Weights of a small sound classifier: width 256.
Rows from block 4 of a small sound classifier, named by matrix and row number. Rows with one number belong to one neuron. Each number is 200 + 20 x the weight over its row's rms, rounded and kept within 0 to 999. All counts start at 0.
After each neuron's rows are labels from the 100 clips, of 14976, where the neuron reaches its largest size: "responds to" is what is common among them. Only what is clearly more common there than usual is listed. The data: read English sentences (LibriTTS-R).
# gate: MLP gate (model.blocks.4.mlp.gate.weight, 672x256), inputs 128-255
# fc1: MLP up (model.blocks.4.mlp.fc1.weight, 672x256), inputs 128-255
# fc2: MLP down (model.blocks.4.mlp.fc2.weight, 256x672, transposed), outputs 128-255

gate.268,194,151,206,205,192,197,194,181,213,196,189,213,208,163,223,187,211,184,177,187,217,208,204,200,173,187,215,209,206,212,190,182,223,150,196,170,176,195,167,171,203,200,224,196,200,199,198,227,259,204,223,204,209,214,182,211,194,173,193,206,222,178,220,232,201,235,214,196,187,190,214,201,199,218,194,170,177,202,212,193,209,196,202,229,206,218,158,172,211,214,192,165,205,193,174,223,150,183,246,184,195,213,207,202,159,208,226,179,209,207,209,229,214,209,202,185,249,219,185,208,198,149,175,159,213,186,207,159
fc1.268,220,179,171,181,231,213,210,203,226,184,216,218,215,223,166,214,224,201,180,227,219,188,203,192,201,134,215,195,184,196,158,178,187,196,221,209,256,196,209,226,182,213,182,184,216,206,220,210,234,195,185,185,187,233,161,221,169,197,200,216,217,197,176,188,236,236,216,190,222,183,213,206,218,209,182,178,155,158,198,207,191,188,207,210,225,196,191,200,206,189,170,156,215,212,164,217,160,188,221,212,197,222,217,204,172,243,201,210,195,202,163,210,168,192,185,174,216,210,204,214,213,171,206,218,182,217,213,174
fc2.268,205,193,201,191,224,204,199,177,209,183,210,207,187,177,193,188,178,165,172,166,192,181,204,161,188,195,226,198,185,168,176,185,211,173,188,196,189,184,180,177,182,188,178,179,192,180,208,187,194,185,203,185,189,215,191,223,172,199,167,193,202,201,195,208,228,211,229,177,220,159,189,179,194,172,194,206,143,156,191,210,191,201,193,189,185,195,143,177,195,187,176,164,208,193,169,194,178,195,236,186,193,200,204,165,179,206,218,207,173,201,189,199,186,205,180,185,232,219,187,194,191,176,197,199,211,195,206,217
responds to: voice: female

gate.34,181,208,206,186,99,191,200,172,202,206,197,200,185,220,193,233,180,177,208,178,231,221,177,195,240,140,222,178,187,217,241,212,187,164,211,205,208,199,179,203,198,206,168,213,207,206,219,214,227,237,209,207,180,218,229,205,170,215,242,226,204,192,187,166,201,211,211,249,219,228,182,217,195,207,229,215,230,194,210,227,207,169,185,204,200,203,207,190,202,216,199,177,208,207,191,154,214,233,205,196,163,205,184,214,198,203,220,206,163,206,194,212,232,187,197,174,219,208,203,205,214,193,215,177,191,191,203,209
fc1.34,197,194,229,205,139,187,207,212,203,200,172,191,214,202,204,213,188,209,198,218,201,187,174,194,167,209,204,190,198,201,148,280,217,196,196,212,189,206,179,174,193,174,199,213,218,184,199,195,234,206,192,208,230,196,231,172,174,217,186,223,183,183,209,152,213,204,192,214,220,196,208,184,190,204,218,180,187,187,196,198,218,193,213,202,200,223,204,180,237,197,171,183,215,203,202,171,213,183,175,184,203,234,141,196,171,171,187,234,221,211,172,208,226,184,187,206,215,193,221,211,205,164,189,212,198,238,196,236
fc2.34,181,222,219,198,191,201,220,193,221,234,225,210,215,208,199,199,192,146,194,207,203,180,214,187,255,195,211,190,190,205,185,197,188,174,194,191,178,201,170,191,183,163,205,199,226,215,209,229,214,205,222,217,241,199,186,197,181,210,193,182,209,186,192,168,212,203,184,209,207,172,201,211,251,233,223,193,183,186,189,203,207,197,219,198,208,229,199,182,210,221,189,207,214,191,199,151,217,209,217,209,203,202,184,209,183,207,182,211,181,200,206,203,179,215,200,158,206,201,215,203,230,247,190,209,196,166,202,232
responds to: voice: male

gate.225,201,200,198,173,212,178,193,229,209,241,217,177,213,208,228,216,227,238,158,196,202,214,171,209,185,166,190,181,191,239,175,228,190,181,200,179,209,215,203,211,184,229,165,215,189,169,223,192,233,216,182,190,227,244,186,196,208,226,184,193,202,180,205,174,217,204,246,213,171,201,180,207,193,222,203,185,231,214,213,186,203,164,211,211,219,202,209,180,182,218,203,202,199,239,189,207,229,180,222,212,194,184,202,200,179,214,243,198,185,196,194,201,170,208,204,170,212,202,225,170,197,171,191,180,174,205,243,180
fc1.225,225,172,161,228,279,192,199,212,202,187,186,198,223,223,183,215,265,233,205,198,227,178,226,210,204,135,190,201,183,172,210,220,201,178,182,191,211,209,186,206,169,222,189,182,215,187,223,168,229,197,178,188,203,209,173,207,184,183,215,199,186,185,208,183,202,214,214,205,200,180,197,215,226,214,172,178,191,171,179,183,165,190,221,197,226,176,219,183,247,204,187,195,221,205,190,214,231,218,184,219,225,200,190,190,181,206,181,187,226,212,182,224,188,195,200,178,171,191,215,191,230,186,204,212,189,178,228,183
fc2.225,228,203,196,201,202,204,186,188,188,203,174,174,222,210,189,199,223,170,210,193,197,164,214,191,179,164,197,194,189,165,220,213,180,156,181,177,184,190,187,207,170,198,177,148,189,179,199,155,164,209,187,186,168,200,156,196,173,191,217,209,179,199,223,181,175,182,217,221,185,185,181,185,203,204,173,199,183,148,175,175,157,169,210,225,203,211,205,186,235,204,195,188,206,223,186,214,201,204,169,194,222,202,184,180,202,203,188,173,222,207,185,214,183,228,197,176,167,193,219,193,218,176,178,227,192,197,225,183
responds to: voice: female

gate.88,208,204,162,196,189,163,180,210,193,199,199,193,201,190,182,154,217,157,177,207,169,183,205,215,241,219,184,180,180,201,205,215,211,217,178,194,182,205,218,217,188,208,236,197,215,187,209,174,165,217,189,215,242,233,215,195,210,221,190,200,222,189,218,185,160,163,206,200,207,171,191,211,203,218,212,186,225,228,209,196,213,183,227,218,191,217,175,203,185,190,163,232,193,209,202,187,197,197,211,199,190,206,228,182,202,192,167,232,206,193,184,212,188,185,209,216,192,187,186,174,169,160,223,188,209,221,201,168
fc1.88,202,181,203,209,203,208,202,166,205,199,210,201,197,212,224,210,199,194,180,194,188,205,183,193,211,184,238,194,209,222,207,163,193,162,223,150,217,198,167,204,192,216,216,139,202,159,176,204,220,237,180,208,172,223,182,210,190,206,195,190,199,192,222,213,204,181,206,210,184,213,213,221,200,195,237,185,196,211,187,212,212,190,210,225,206,135,201,213,241,220,191,194,215,189,194,166,165,234,228,194,204,205,224,229,190,198,212,156,191,205,199,221,159,176,187,206,199,179,216,199,171,209,233,185,186,210,179,224
fc2.88,230,195,188,220,167,185,175,173,211,192,194,193,191,229,180,195,209,194,220,200,202,221,193,231,221,199,204,199,217,236,239,208,198,181,206,184,221,215,208,206,187,187,249,173,198,163,194,183,169,248,174,211,186,217,187,188,225,207,193,187,183,213,220,167,186,147,208,215,186,212,186,213,200,201,242,201,228,192,195,199,205,187,220,219,199,184,174,248,228,198,200,217,213,205,234,159,175,203,247,201,189,203,234,200,210,180,204,202,220,161,200,213,202,196,178,210,202,190,191,187,184,204,218,199,193,210,201,183
responds to: voice: female

gate.442,216,222,180,203,142,171,184,179,189,239,199,197,198,224,210,189,200,223,180,211,174,176,174,192,223,189,203,212,195,206,230,194,205,205,201,191,187,219,185,197,213,180,202,230,217,187,199,171,201,219,229,194,195,179,181,202,214,176,215,194,228,197,175,212,215,188,223,255,179,220,202,189,183,191,236,241,206,218,210,196,232,197,216,207,207,196,201,173,198,206,197,201,207,217,184,200,221,191,248,183,215,199,165,205,198,198,183,191,205,156,186,219,185,203,208,218,209,226,198,185,221,187,225,242,227,177,179,200
fc1.442,224,209,159,204,165,159,206,207,204,201,195,227,177,182,199,200,179,199,199,187,169,210,185,211,161,212,219,214,169,179,200,179,210,216,214,186,200,206,183,223,199,217,214,197,204,222,164,209,222,206,222,198,168,161,201,206,193,209,178,192,155,194,216,196,208,212,209,204,178,170,190,194,211,198,213,232,190,220,202,225,200,214,208,151,200,216,208,281,178,179,220,222,182,219,206,180,216,213,187,216,198,190,201,175,207,180,165,234,181,224,197,211,223,208,198,255,210,175,224,195,196,175,213,168,206,217,224,205
fc2.442,219,218,187,206,160,186,189,218,218,219,234,192,205,205,221,233,182,164,223,154,171,211,196,199,211,179,185,188,155,194,207,197,218,195,188,202,204,164,164,196,201,195,219,188,210,206,185,183,210,174,182,208,191,161,204,202,172,195,168,188,178,202,217,165,214,169,188,219,188,200,156,201,222,199,226,191,168,184,214,186,236,176,208,174,220,196,225,237,186,209,207,220,218,194,181,177,201,204,224,235,159,194,185,205,187,200,205,205,172,185,203,184,195,204,263,235,180,196,192,206,210,173,212,191,226,191,242,198
responds to: voice: male

gate.439,210,151,207,217,177,210,178,216,188,213,188,234,202,215,185,179,184,219,194,178,154,199,196,204,215,225,166,210,198,215,206,236,197,230,199,163,223,202,175,188,193,207,174,235,234,195,193,208,220,185,190,197,224,171,196,207,217,210,171,178,189,184,233,198,190,210,205,249,183,245,202,213,164,193,214,155,222,185,198,190,236,218,202,195,209,202,173,193,206,182,205,197,199,189,174,208,222,209,187,218,203,214,189,211,190,204,221,138,208,207,183,182,210,216,209,219,194,198,166,216,214,233,186,219,186,189,176,201
fc1.439,248,171,210,216,224,207,207,205,195,202,177,199,206,209,191,222,205,197,213,196,189,187,193,204,237,173,197,202,176,226,182,228,201,230,243,184,196,192,196,161,182,187,210,223,212,183,211,189,213,200,177,183,187,173,246,213,196,237,173,195,183,165,191,189,213,187,198,227,215,207,206,203,188,207,208,178,193,192,189,182,217,201,196,200,208,204,183,203,210,194,209,152,218,230,179,148,206,212,184,197,200,215,144,196,177,213,169,190,236,220,218,190,171,200,206,195,215,198,211,220,207,216,172,183,195,192,201,212
fc2.439,266,206,214,181,206,220,215,178,182,209,165,197,175,180,183,216,168,211,213,232,174,189,183,190,218,191,205,209,202,232,191,205,180,229,231,210,183,168,208,181,187,166,202,221,179,177,193,192,179,206,191,164,161,178,212,198,186,208,184,199,180,194,183,219,187,184,214,243,211,241,209,207,174,201,198,170,187,189,200,171,195,214,200,226,202,207,183,176,190,189,224,156,177,213,180,184,219,206,179,189,236,199,158,201,196,188,172,183,208,202,206,204,202,242,215,187,208,183,188,225,210,214,130,177,180,209,188,198
responds to: voice: female

gate.261,198,187,159,223,139,195,222,176,214,197,204,212,218,199,194,161,194,166,196,177,208,235,173,212,208,195,223,197,196,218,179,215,217,193,220,223,174,179,202,214,179,170,221,177,182,196,205,185,231,224,192,228,201,198,211,214,228,211,173,222,181,170,201,207,193,202,223,183,175,139,179,180,222,223,172,178,169,185,223,196,184,190,212,210,189,207,200,194,223,214,213,176,202,184,200,211,216,167,188,224,176,213,168,208,225,191,196,234,181,181,184,216,209,206,197,219,185,195,208,219,190,175,169,202,188,177,216,202
fc1.261,203,176,199,201,139,163,212,208,227,186,197,197,207,170,195,194,190,216,206,210,186,238,214,195,183,228,218,215,213,214,129,184,217,204,213,190,229,207,211,193,169,188,157,184,165,211,186,195,236,230,180,226,175,190,178,214,189,208,176,193,161,171,195,192,192,193,187,175,183,167,203,171,201,199,197,181,202,184,203,206,172,189,169,204,217,201,241,218,215,187,209,194,192,220,187,218,195,189,219,234,196,195,212,209,212,155,205,194,233,206,181,202,191,183,196,224,204,186,215,250,195,162,198,182,171,190,245,242
fc2.261,219,195,200,200,193,230,190,213,189,213,231,230,205,199,234,160,218,228,202,217,209,193,199,177,227,181,206,185,196,222,197,212,203,215,231,204,160,193,199,187,197,196,238,207,206,215,179,197,191,211,214,213,199,216,219,193,241,227,193,192,189,179,199,206,209,206,216,214,195,192,175,194,194,207,205,211,175,191,235,215,213,185,203,232,171,189,179,192,203,235,188,194,206,178,183,185,233,193,195,217,214,162,199,176,244,152,173,214,185,206,198,217,219,209,202,204,194,205,198,167,205,199,181,202,208,167,202,230
responds to: voice: female

gate.619,182,224,190,194,178,206,182,224,205,180,232,206,195,204,168,178,213,220,186,217,219,179,182,202,192,191,200,168,228,220,162,217,205,182,172,205,233,185,221,193,217,225,188,201,208,181,206,199,179,190,216,216,174,212,190,214,176,188,239,263,223,232,193,224,218,213,184,208,206,181,202,186,224,198,199,201,194,223,180,215,195,192,187,232,169,176,219,204,191,198,229,188,198,188,206,214,158,185,192,224,216,210,207,195,203,159,194,214,203,188,211,241,221,179,227,216,224,228,192,211,213,206,177,197,196,199,222,220
fc1.619,203,213,210,194,189,193,196,152,192,195,174,227,199,229,217,165,184,198,191,245,197,216,189,208,213,202,212,182,177,199,183,191,213,205,180,218,153,193,190,171,197,207,229,173,247,206,186,216,204,243,234,203,219,168,216,181,172,198,215,190,194,188,180,197,225,211,221,201,192,176,207,212,170,242,169,191,212,197,194,188,211,190,224,199,209,205,207,178,183,219,207,213,179,208,216,184,214,221,177,193,224,204,228,158,154,200,215,193,174,196,204,201,176,182,195,201,202,162,186,218,212,184,223,204,207,215,191,214
fc2.619,216,221,232,206,183,219,211,178,221,230,139,212,168,222,198,218,196,179,193,217,168,206,214,173,221,210,225,220,183,182,221,181,215,221,213,193,170,184,195,203,196,201,221,214,203,207,209,189,235,191,192,169,205,199,193,179,207,196,174,155,149,189,199,180,173,211,210,210,197,226,199,220,198,220,207,187,210,209,225,206,174,219,198,189,204,227,179,166,205,226,217,210,210,226,216,166,251,219,197,204,200,215,188,198,179,220,203,220,209,200,197,160,192,188,189,183,191,172,199,207,160,184,211,202,181,238,212,184
responds to: voice: female