config.toml
arch = "transformer"
model = "sound classifier"
dataset = "read English sentences (LibriTTS-R)"
train_examples = 15625
noise_aug = 0.01
time_shift_ms = 50
n_mels = 64
hop_length = 160
input = "log_mel"
spec_augment = false
win_length = 400
targets = ["voice"]
num_classes = 2
norm = "rmsnorm"
norm_position = "pre"
hidden_act = "swiglu"
mlp_ratio = 2.67
head_dim = 48
fused_qkv = false
bias = "all"
qk_norm = true
parallel_block = false
inner_norm = false
moe = "top_k"
num_experts = 8
moe_every = 2
expert_mlp_ratio = 0.5
experts_per_token = 2
shared_expert = false
subsampling = 4
layers = 8
width = 256
positions = "learned"
pooling = "class_token"
loss = "cross_entropy"
residual_init = "zero_last"
optimizer = "muon"
muon_scale = "match_rms_adamw"
learning_rate = 0.0041
momentum = 0.9
nesterov = true
orthogonalizer = "newton_schulz_5"
adamw_lr_other_params = 0.0024
max_grad_norm = 1.0
gradient_centralization = true
max_steps = 12200
batch_size = 64
epochs = 50.0
lr_schedule = "cosine"
final_lr_fraction = 0
warmup_steps = 240
weight_decay = 0.1
adamw_weight_decay_other_params = 0.05
Rows from block 3, named by matrix and row number. Rows with one number belong to one attention dimension. Each number is 128 + 32 x the weight over its row's rms, rounded and kept within 0 to 255. All counts start at 0. Numbers have three digits each. After the name is the row's rms in percent of the matrix's.
# v: attention value (model.blocks.3.attn.v.weight, 240x256), inputs 104-155
# proj: attention output (model.blocks.3.attn.proj.weight, 256x240, transposed), outputs 104-155
v.141 093:141158067108174164127150129184093088147066134096090195157087127111161159079142115117182111144139144095125164115125113097034171117150157138152103124170134139
v.142 077:139203091112145157117135123129074090096037070112128183144087138165175146109198132061169129129165154101161148100180104091056136076154133075119139100120130104
v.143 094:136045121140143156134112141120180140135130121130137143124127159158089072121166136152089144152127195156189138086126118144134056103106139114217088085145149142
v.144 119:117165158103087146160075142101157200119173119150097105160120109094100177126162184115013123135147127093122181131178132150046118134069148133123109120071126105
v.145 081:146095071118125081124160092156086130124024161124174133104140130172132114133128090095179061138119096099145050094126128072229142162172099102152123139139110136
v.146 113:118094179131149138122113143130116165104071143149181162140176076140145151126146179123166159119144158082164097113165060104125138088066193113189078051163109155
v.147 082:126073097155146073141151145120087049150084130098159116066136117147171090132109108177187098160084130091095120104077148123189154120154115116102131110089151180
v.148 058:133127134113124167095113113174117132122143118122130160153125108122110119101092133148098121137128109162083084139177078103079101069192147133144057099083145172
v.149 086:127122151135083131139121121148159191148167080125041087144141119113086135165133144093113223107139146187091171117161119148163073056122126118130126082136116088
v.150 104:106141096111094110034110173131130118117120151160113119137076130163145134097118093112031133095168079122133096152197114141163166198156116149120136135125097075
v.151 076:112153128141169109182106181105141125136130158079145056156135161121128112191144115223083175152134115093104128113058141091101182221077148131079177135109106091
v.152 077:173110133164149105088195119144107096144072117128117099127169166194153126123131115105191112109102052158100148123155135163225113120168061146107125112147133105
v.153 068:136130076135154102178087188118138155097098175132179099154116074111162142164116171152116214125116183135129105118138098113119120113082124097117166081183123104
v.154 093:138191097137160145137172110150093056166151104119148132136092179163100023145088121136213127099092067139120129129082156115097093123195110152109114124154137118
v.155 086:099130116159124070148085156084149139165113186158183118151125126166049141117094120157124161164185069111166127138064089135181148150114127181123118162151137092
v.156 100:151181146157141141076101135126147080169091132143100153123131161163131113109161137083083142125132060130131188171120165168120081165169066158081131111134158080
v.157 125:072065109104125129172102132153126140104155121125151119105136065074121145087115124169158101161137163159132072109133086134225141102126172116161147183143164137
v.158 074:146073180142121109103076174086138166077136192130130078172141082094108215140137182156033140153139129135105147171163146152107119110067073117141105111154137089
v.159 087:121131161110103098058133118169109126159119085123052092111122175116151153107151091077150091120145076127096128145138166158255122141138085119066128178100144084
v.160 156:127214058128152096158132138129089102117100128080208167143150097109160106155145129164132119142121160110096123119061202140043142196173154133099123119126100159
v.161 070:122044099119081120173158149105117152160133141183158115132070078160094114179077153151136149147106139130140109118106100101066123050087148149170124103193142078
v.162 087:080153113118137157144115149151119096101068139113161129126105105129131164111148111124154158147136080181095150167127151103255084104134087107124136135147154119
v.163 108:090095137103106159142139145146138159076098094139082100171131129135108170135124096109165130121117114174106140146175126142255080049105078108119134141143138051
v.164 093:135083119136126133141138138102142160153140145162149191125099134136100086132072134159087179158132140154151126133103049131010143092148173150164136077151146164
v.165 079:138159208125094152090087101155160177099135135139096169126148181149115126134144119086105144131143090092157161116118109082089144180133087111153092097110080105
v.166 095:120128177136125137093047131098172126149191186124111109132148186150121124133118106170028145120167099081151143124107103129046169205143134128108153092115088088
v.167 094:104096167141148154178170120166120171127064128107146126140169153122130150133143112129237140133088171137135148094125132071255087087086079122164094092136107163
v.168 090:141135084106124167139085080145144124136165139084142079139095127150122084153092103146124095112141135157143065100113153157148111136198131140145232134175169080
v.169 077:129151140132165121151127152140095034132137162165231145129129094116096075143098082185150141138155109083105075159074145106095121165182139174138101078154109163
v.170 087:171211147152136095114110102093132044142146137113171143101169135152157082128160124157115097123129082073094127137061182155020124237194102141094122107102117142
v.171 103:105127124110072142131148161119144207098150127158147170134105093104102180091125164110000152139133145110153148136150097124076161155068167168148088136098069137
v.172 065:129100155126148123096140148131136108143096111131113167147150164149139106127127141129175179116146153080181158118125088107126131146130151142116142064127074151
v.173 153:081051082082112105138179136163080171116100079109098168151113102110144141088111129120249098121111156150152082106180065163225126028097150130156110120143125153
v.174 107:093111081103124138126160132162099130099076109101122146132093067106167150098138129107197111119118143217136110122154122154209098052149151117169115147139156117
v.175 090:103160100054044128118085135134114172118136104121050106160095137089156158101152159126115068100133165177134141115188133175134143114125133128101159155125102128
v.176 106:111205098102126125079095101158086071115117110170159135120130096130113125083146124135099105108186079163124100179151150153193110172163103158095095170168127097
v.177 141:110074156131100143079122124161120077127133117148063119126127119158136139098122112131192091132131076128105105154185101147221132073185092146148102147115199141
v.178 080:113054126144126160186198096132112162097182095137128153134144105113091169144073133136121130161113186119108150117172056103043163058046150136170113096129115184
v.179 076:139018110155098080126122147112149138184101171131109057127144134140055139138117142181133175108136108089160104123112116097196128078109120163176154127209131079
v.180 095:174223145147124122086032125095158054176137155094136108125147112141164095116127146120082174118170101128101157153136138222067100165185166163097155074107128095
v.181 096:109117133109163127185128169114145170076096183107155179152132095094188146144123115149108190135080180147117116102154098110121128115071188114144130100128088169
v.182 088:145114175096125106111097172130158108142091152157101060124104125148096097106118113130159161081141084152163141150167103106255106091147073156145145146137126079
v.183 100:146150069141164107102199146153081044144122120102180175102121139145167054146100105133148107117126107084090125123077152129074165185186095123086115095092133172
v.184 097:134173100117141123125170110196073094106124091106149156123131063133147103080115127107171095162104139147063109145104170174122116090149133127098081122098163152
v.185 103:136139157153129121129149119089139099162155141127114117144148209166125074169118124139100122134117098068130154106081169124028139163147110142090140094110107120
v.186 087:150144156136112097076093087157131104153135105112141138128181187136109111121143119144106124068122090108113115159101159157099070136153104156111140099113092110
v.187 097:130157159106103152101130118138104146077156103148134146137091087110121176064120158091136059163161147137128127138170127169147156162120131145146068151125137127
v.188 093:135101166133119150135090128100155153172163147132040059143100202150095095168138099145140165110120133153124159115108137094116115119154097126124158125154149090
v.189 109:121109182135094136123101153131166106174184147174082130172114170141127100120102118145095154163141086105078135159108120155086133096178101149102121066135176091
v.190 099:137201180122116164113137105137134110105194138139134170141165167108112091115135146097052105129117148119110119125086175118058120200164114135114044102105128134
v.191 088:147138160129151151121067124132157061152144134109087107109141170147099108109132079115134141125142088149138098140131119140185115151160084152114147137173145097
v.192 123:037190099118085117091147105095122113142151136078164138125192135114088167126139122168105179201141104098172168164105153177093127151118126129140089139087088153
proj.141 093:106144192143149112210142153099113161103188158155134099076171152104080135165130133177020127142131174171130137133130128174004101092120096114107147119120164118
proj.142 084:110133138142168128229138128114123137149196136140158097087145104077067144118096108148016126105109202149119132127111158140044133087111097145105125097165148131
proj.143 085:123142144122181173114137164123106147124186098108161120141111132078129120139142159111209105080140141117134136109145128106075070114166158095082122177138122131
proj.144 131:102103092157100134070139124137148096142119138156127119128125141130110150116102089139000134115120129139111075142078160190041155105171091085128098184119176105
proj.145 083:132154150134195128171169119132156112126190117123173169118156147095104087157155144143241098127131165138151153149133139106210132120093143194113116089103087134
proj.146 107:130178129120099137106208135114115101130151107159133148152072165073135124130117101111120113175129137112109056125086204167089132095129107110124133220096160137
proj.147 079:097153122075144141091137090174135142132155110156154145166128118122088145171190148093205143144150137156152108128174095088091093187083147170142123089109102127
proj.148 065:115095116142129137150120141057117116125140176129082067147096158104115139158129133137056198125105121153142155145077156160126152132124148117141160200122170099
proj.149 089:145121103140120130121061172095091110101112168116108128119081125157204145081089112161049125086057130098108090154100116152110164155127109100138125125107157092
proj.150 118:152115173123187125209151097125123112133117160140141122106143092102107083138149136124255138123133055121177125132090119056179118113136115142126131126148089157
proj.151 088:129102151124166108094115081141176120120107153144157204113184109160108137114140111062046069128166105127158171097191136138144145112126070168140067085137153159
proj.152 078:129100134122158141147079143125108127114161192071142118138102136121101106146141133164174163127134143121138096170157114061223108165110128117121122059104103103
proj.153 076:130153138081147143109175109128098143115140129150117183106118125107141088066135116113208108155178096113152147101115163100130217129124136132162085110120103159
proj.154 104:154073091157157100131058147109149134137120170081140118124171145165091171147159122142011131132115184129098169137157110160192122162099111137136112095113166105
proj.155 094:143133162121139126116136118173127114118099115105138157087183112119148101125165137136161057086104136098084108117170157108186123092157113117131145078144117162
proj.156 113:121040123156127104192101131108099136140139190105108094128098138181092136145128118153147129111117112100074124139161094104133110151142124129130126127115124097
proj.157 147:148176151094081160119157147147149123113122052155139147125143103129157127131113166112236146123120162114133098113092158148137170107103148127133145122119046157
proj.158 072:119154087096147103133182100160134156141125074166126162107081151094119072113111098111146094118168109102121077084139141116000192105203145088142089154099091158
proj.159 088:121120168126084145204078137132095112105127115126134126120117083153148102138097152152179172099097146143150117160138074082247130115149150141146167128127085096
proj.160 162:101114122134084130124116157138154168159147084156095132159133144118089188109134125098000115171121153146116146116136129193085067085117115110171089160120182114
proj.161 071:169131095143165112064128120144177141112161129113133163126140133086144140077177113118159122113131127146127098092129143142042151180094098074138074140112134162
proj.162 080:138176103119112121134103108139063146155107081141118126115144122153174083104126170115252116142102177089185080132158135121196203174105148159107159107110056134
proj.163 110:148168162119110105178124104133108110132119132101124156086116108132202071116115149146255142102131125092166089128141125083200193188142150152141155092122061146
proj.164 093:132159118132169080062134125096155097112148178134119095115146136088108182116186119132080139116138109131120143105117155117049110140103080088135064119133171136
proj.165 079:133117144176222049181143124095141084145134137115134097144143145173109108118108095127036084090120097158103100150131116152159129119149107179084128185145201104
proj.166 104:146111133135216086131150101127140105125094159142151108125155111136080140130167103072083119083137085139113125111138129092085102101157062149127083117147202169
proj.167 087:131206100110128143078101147133089097123168098149130158144136152125158088133094133097091124146113149156106098167160147166198185103124172151104190187089124128
proj.168 103:129115140120209086162110150110191115125132130122143157100185114161149141154150171129168139073123171121108202109131109142218169152107124152119103057110089138
proj.169 074:150074116143152109131131126126188169162126127108109145172184215163115168159178185070110083161129144139132183125155122125182130100111128124125139145096180154
proj.170 090:109033130157171097171110128158137158158138138091139108175143168169063188166119111100000085145123144143104149119157111132088076085157162134143115141124175110
proj.171 121:111184091153095125091127147113147123132112150193098116157134151097110146130119090120046134165124094140136087140104177156019145081137089091142081171149170116
proj.172 060:120136146113106107119121121095107132121143209149122127126125145104130171135171128113113142135112063138095140156128114093170108114104117152188090136112226118
proj.173 180:129194122121073177103139148120147132116136095169129114128124088060188130127108161142196171136106100107138119142116158144176107123082165107172150150132084139
proj.174 110:145171097100048155125119137137107136141142091183121109127108083102155143110122166152203194166119157075143113132118132153148129147107163123131141123108067153
proj.175 105:126118125143091169141138137133116123133143112149137101139132058096159115099100120138121174130111120125140137143105137130088080092139122079161129133154090123
proj.176 106:149063146171081146214112163126139159165123119101113077164121170163151146128107171127172121143057166066112105144102147142166114099169153122127193116116088153
proj.177 160:140133161109161138189166128104090130125114128107147092110100102127155078145116154142255164098123160104147126118119119080196151170127190151107208142126059139
proj.178 090:149153137112085129049138129088165141110139137171097105145098156097131145116172127140047175133147121152170108120096173142071080128098132101148106183126178135
proj.179 082:172127144108201101093123162133160149106144167118197180107129149133147119150145144115255103087111099128110129126140114123163127192112089122096096056100122155
proj.180 095:110064117135145128160119113145117132137104151111103093109102112154093192111129107158012101108103107127093130134101120109111140134145115102173096126145168123
proj.181 103:114187089112141134080167114146120118133147117194148139116123128097097136111149112087098117161174076143153139119114189122045163117130084130165082155111142161
proj.182 098:167097142080180156154129130131122098123134165082171139090133117163153129131138155127255117080115099121112115140140110084206188169131144145102135081146095155
proj.183 091:112066126144148122149075105102143175135149181136108094175127157158074178168177137130097159167118122156174174121154112111113035154088152150148111097141165098
proj.184 108:113094076158055191146106159117141157153143115136074087174082146158120193157113142170027168158085164119141099137116137165143085144125167116199161172127113097
proj.185 123:147075135152187075136090122120154129121146183121124135126143159160082161130149108122031131105129102151108144142175094124082085133143106126130094121144200097
proj.186 102:129087105171145142157091167094108147142149187109100083161111162167154150145106133101021150105094100123077158147148095149144118127146121111115125155117193106
proj.187 117:111122145114057136148141126137133121132096080156104102160118126122166133122104137150167147153115175108129107132079162134130099050148192104163173174145083136
proj.188 104:178065147150193103127117149126124102103140191071177143094173138166132103131120131105087096095141115129113148144153107113159175160134111149102103080129125141
proj.189 115:163030120139175117137098099090147131119104181094130088109106146162138166117135137140176157051119131139145145126156101118111126148141130114140127183114152108
proj.190 115:116051089179165106157104144134127127143125131115098095161118176174100160152106110122000121132108149145097145148148128186093098090159136127117149195118181079
proj.191 107:139084142095169101161146140127118127089124129086147122108122102175135117149124175136255125102135110098125162106146101082247163121152148157117161083118081158
proj.192 134:196112164136163096115086096149164139137113166147113147136148149104109136152152102136000141124144084105113118099138140122000106139142110148161113076167134135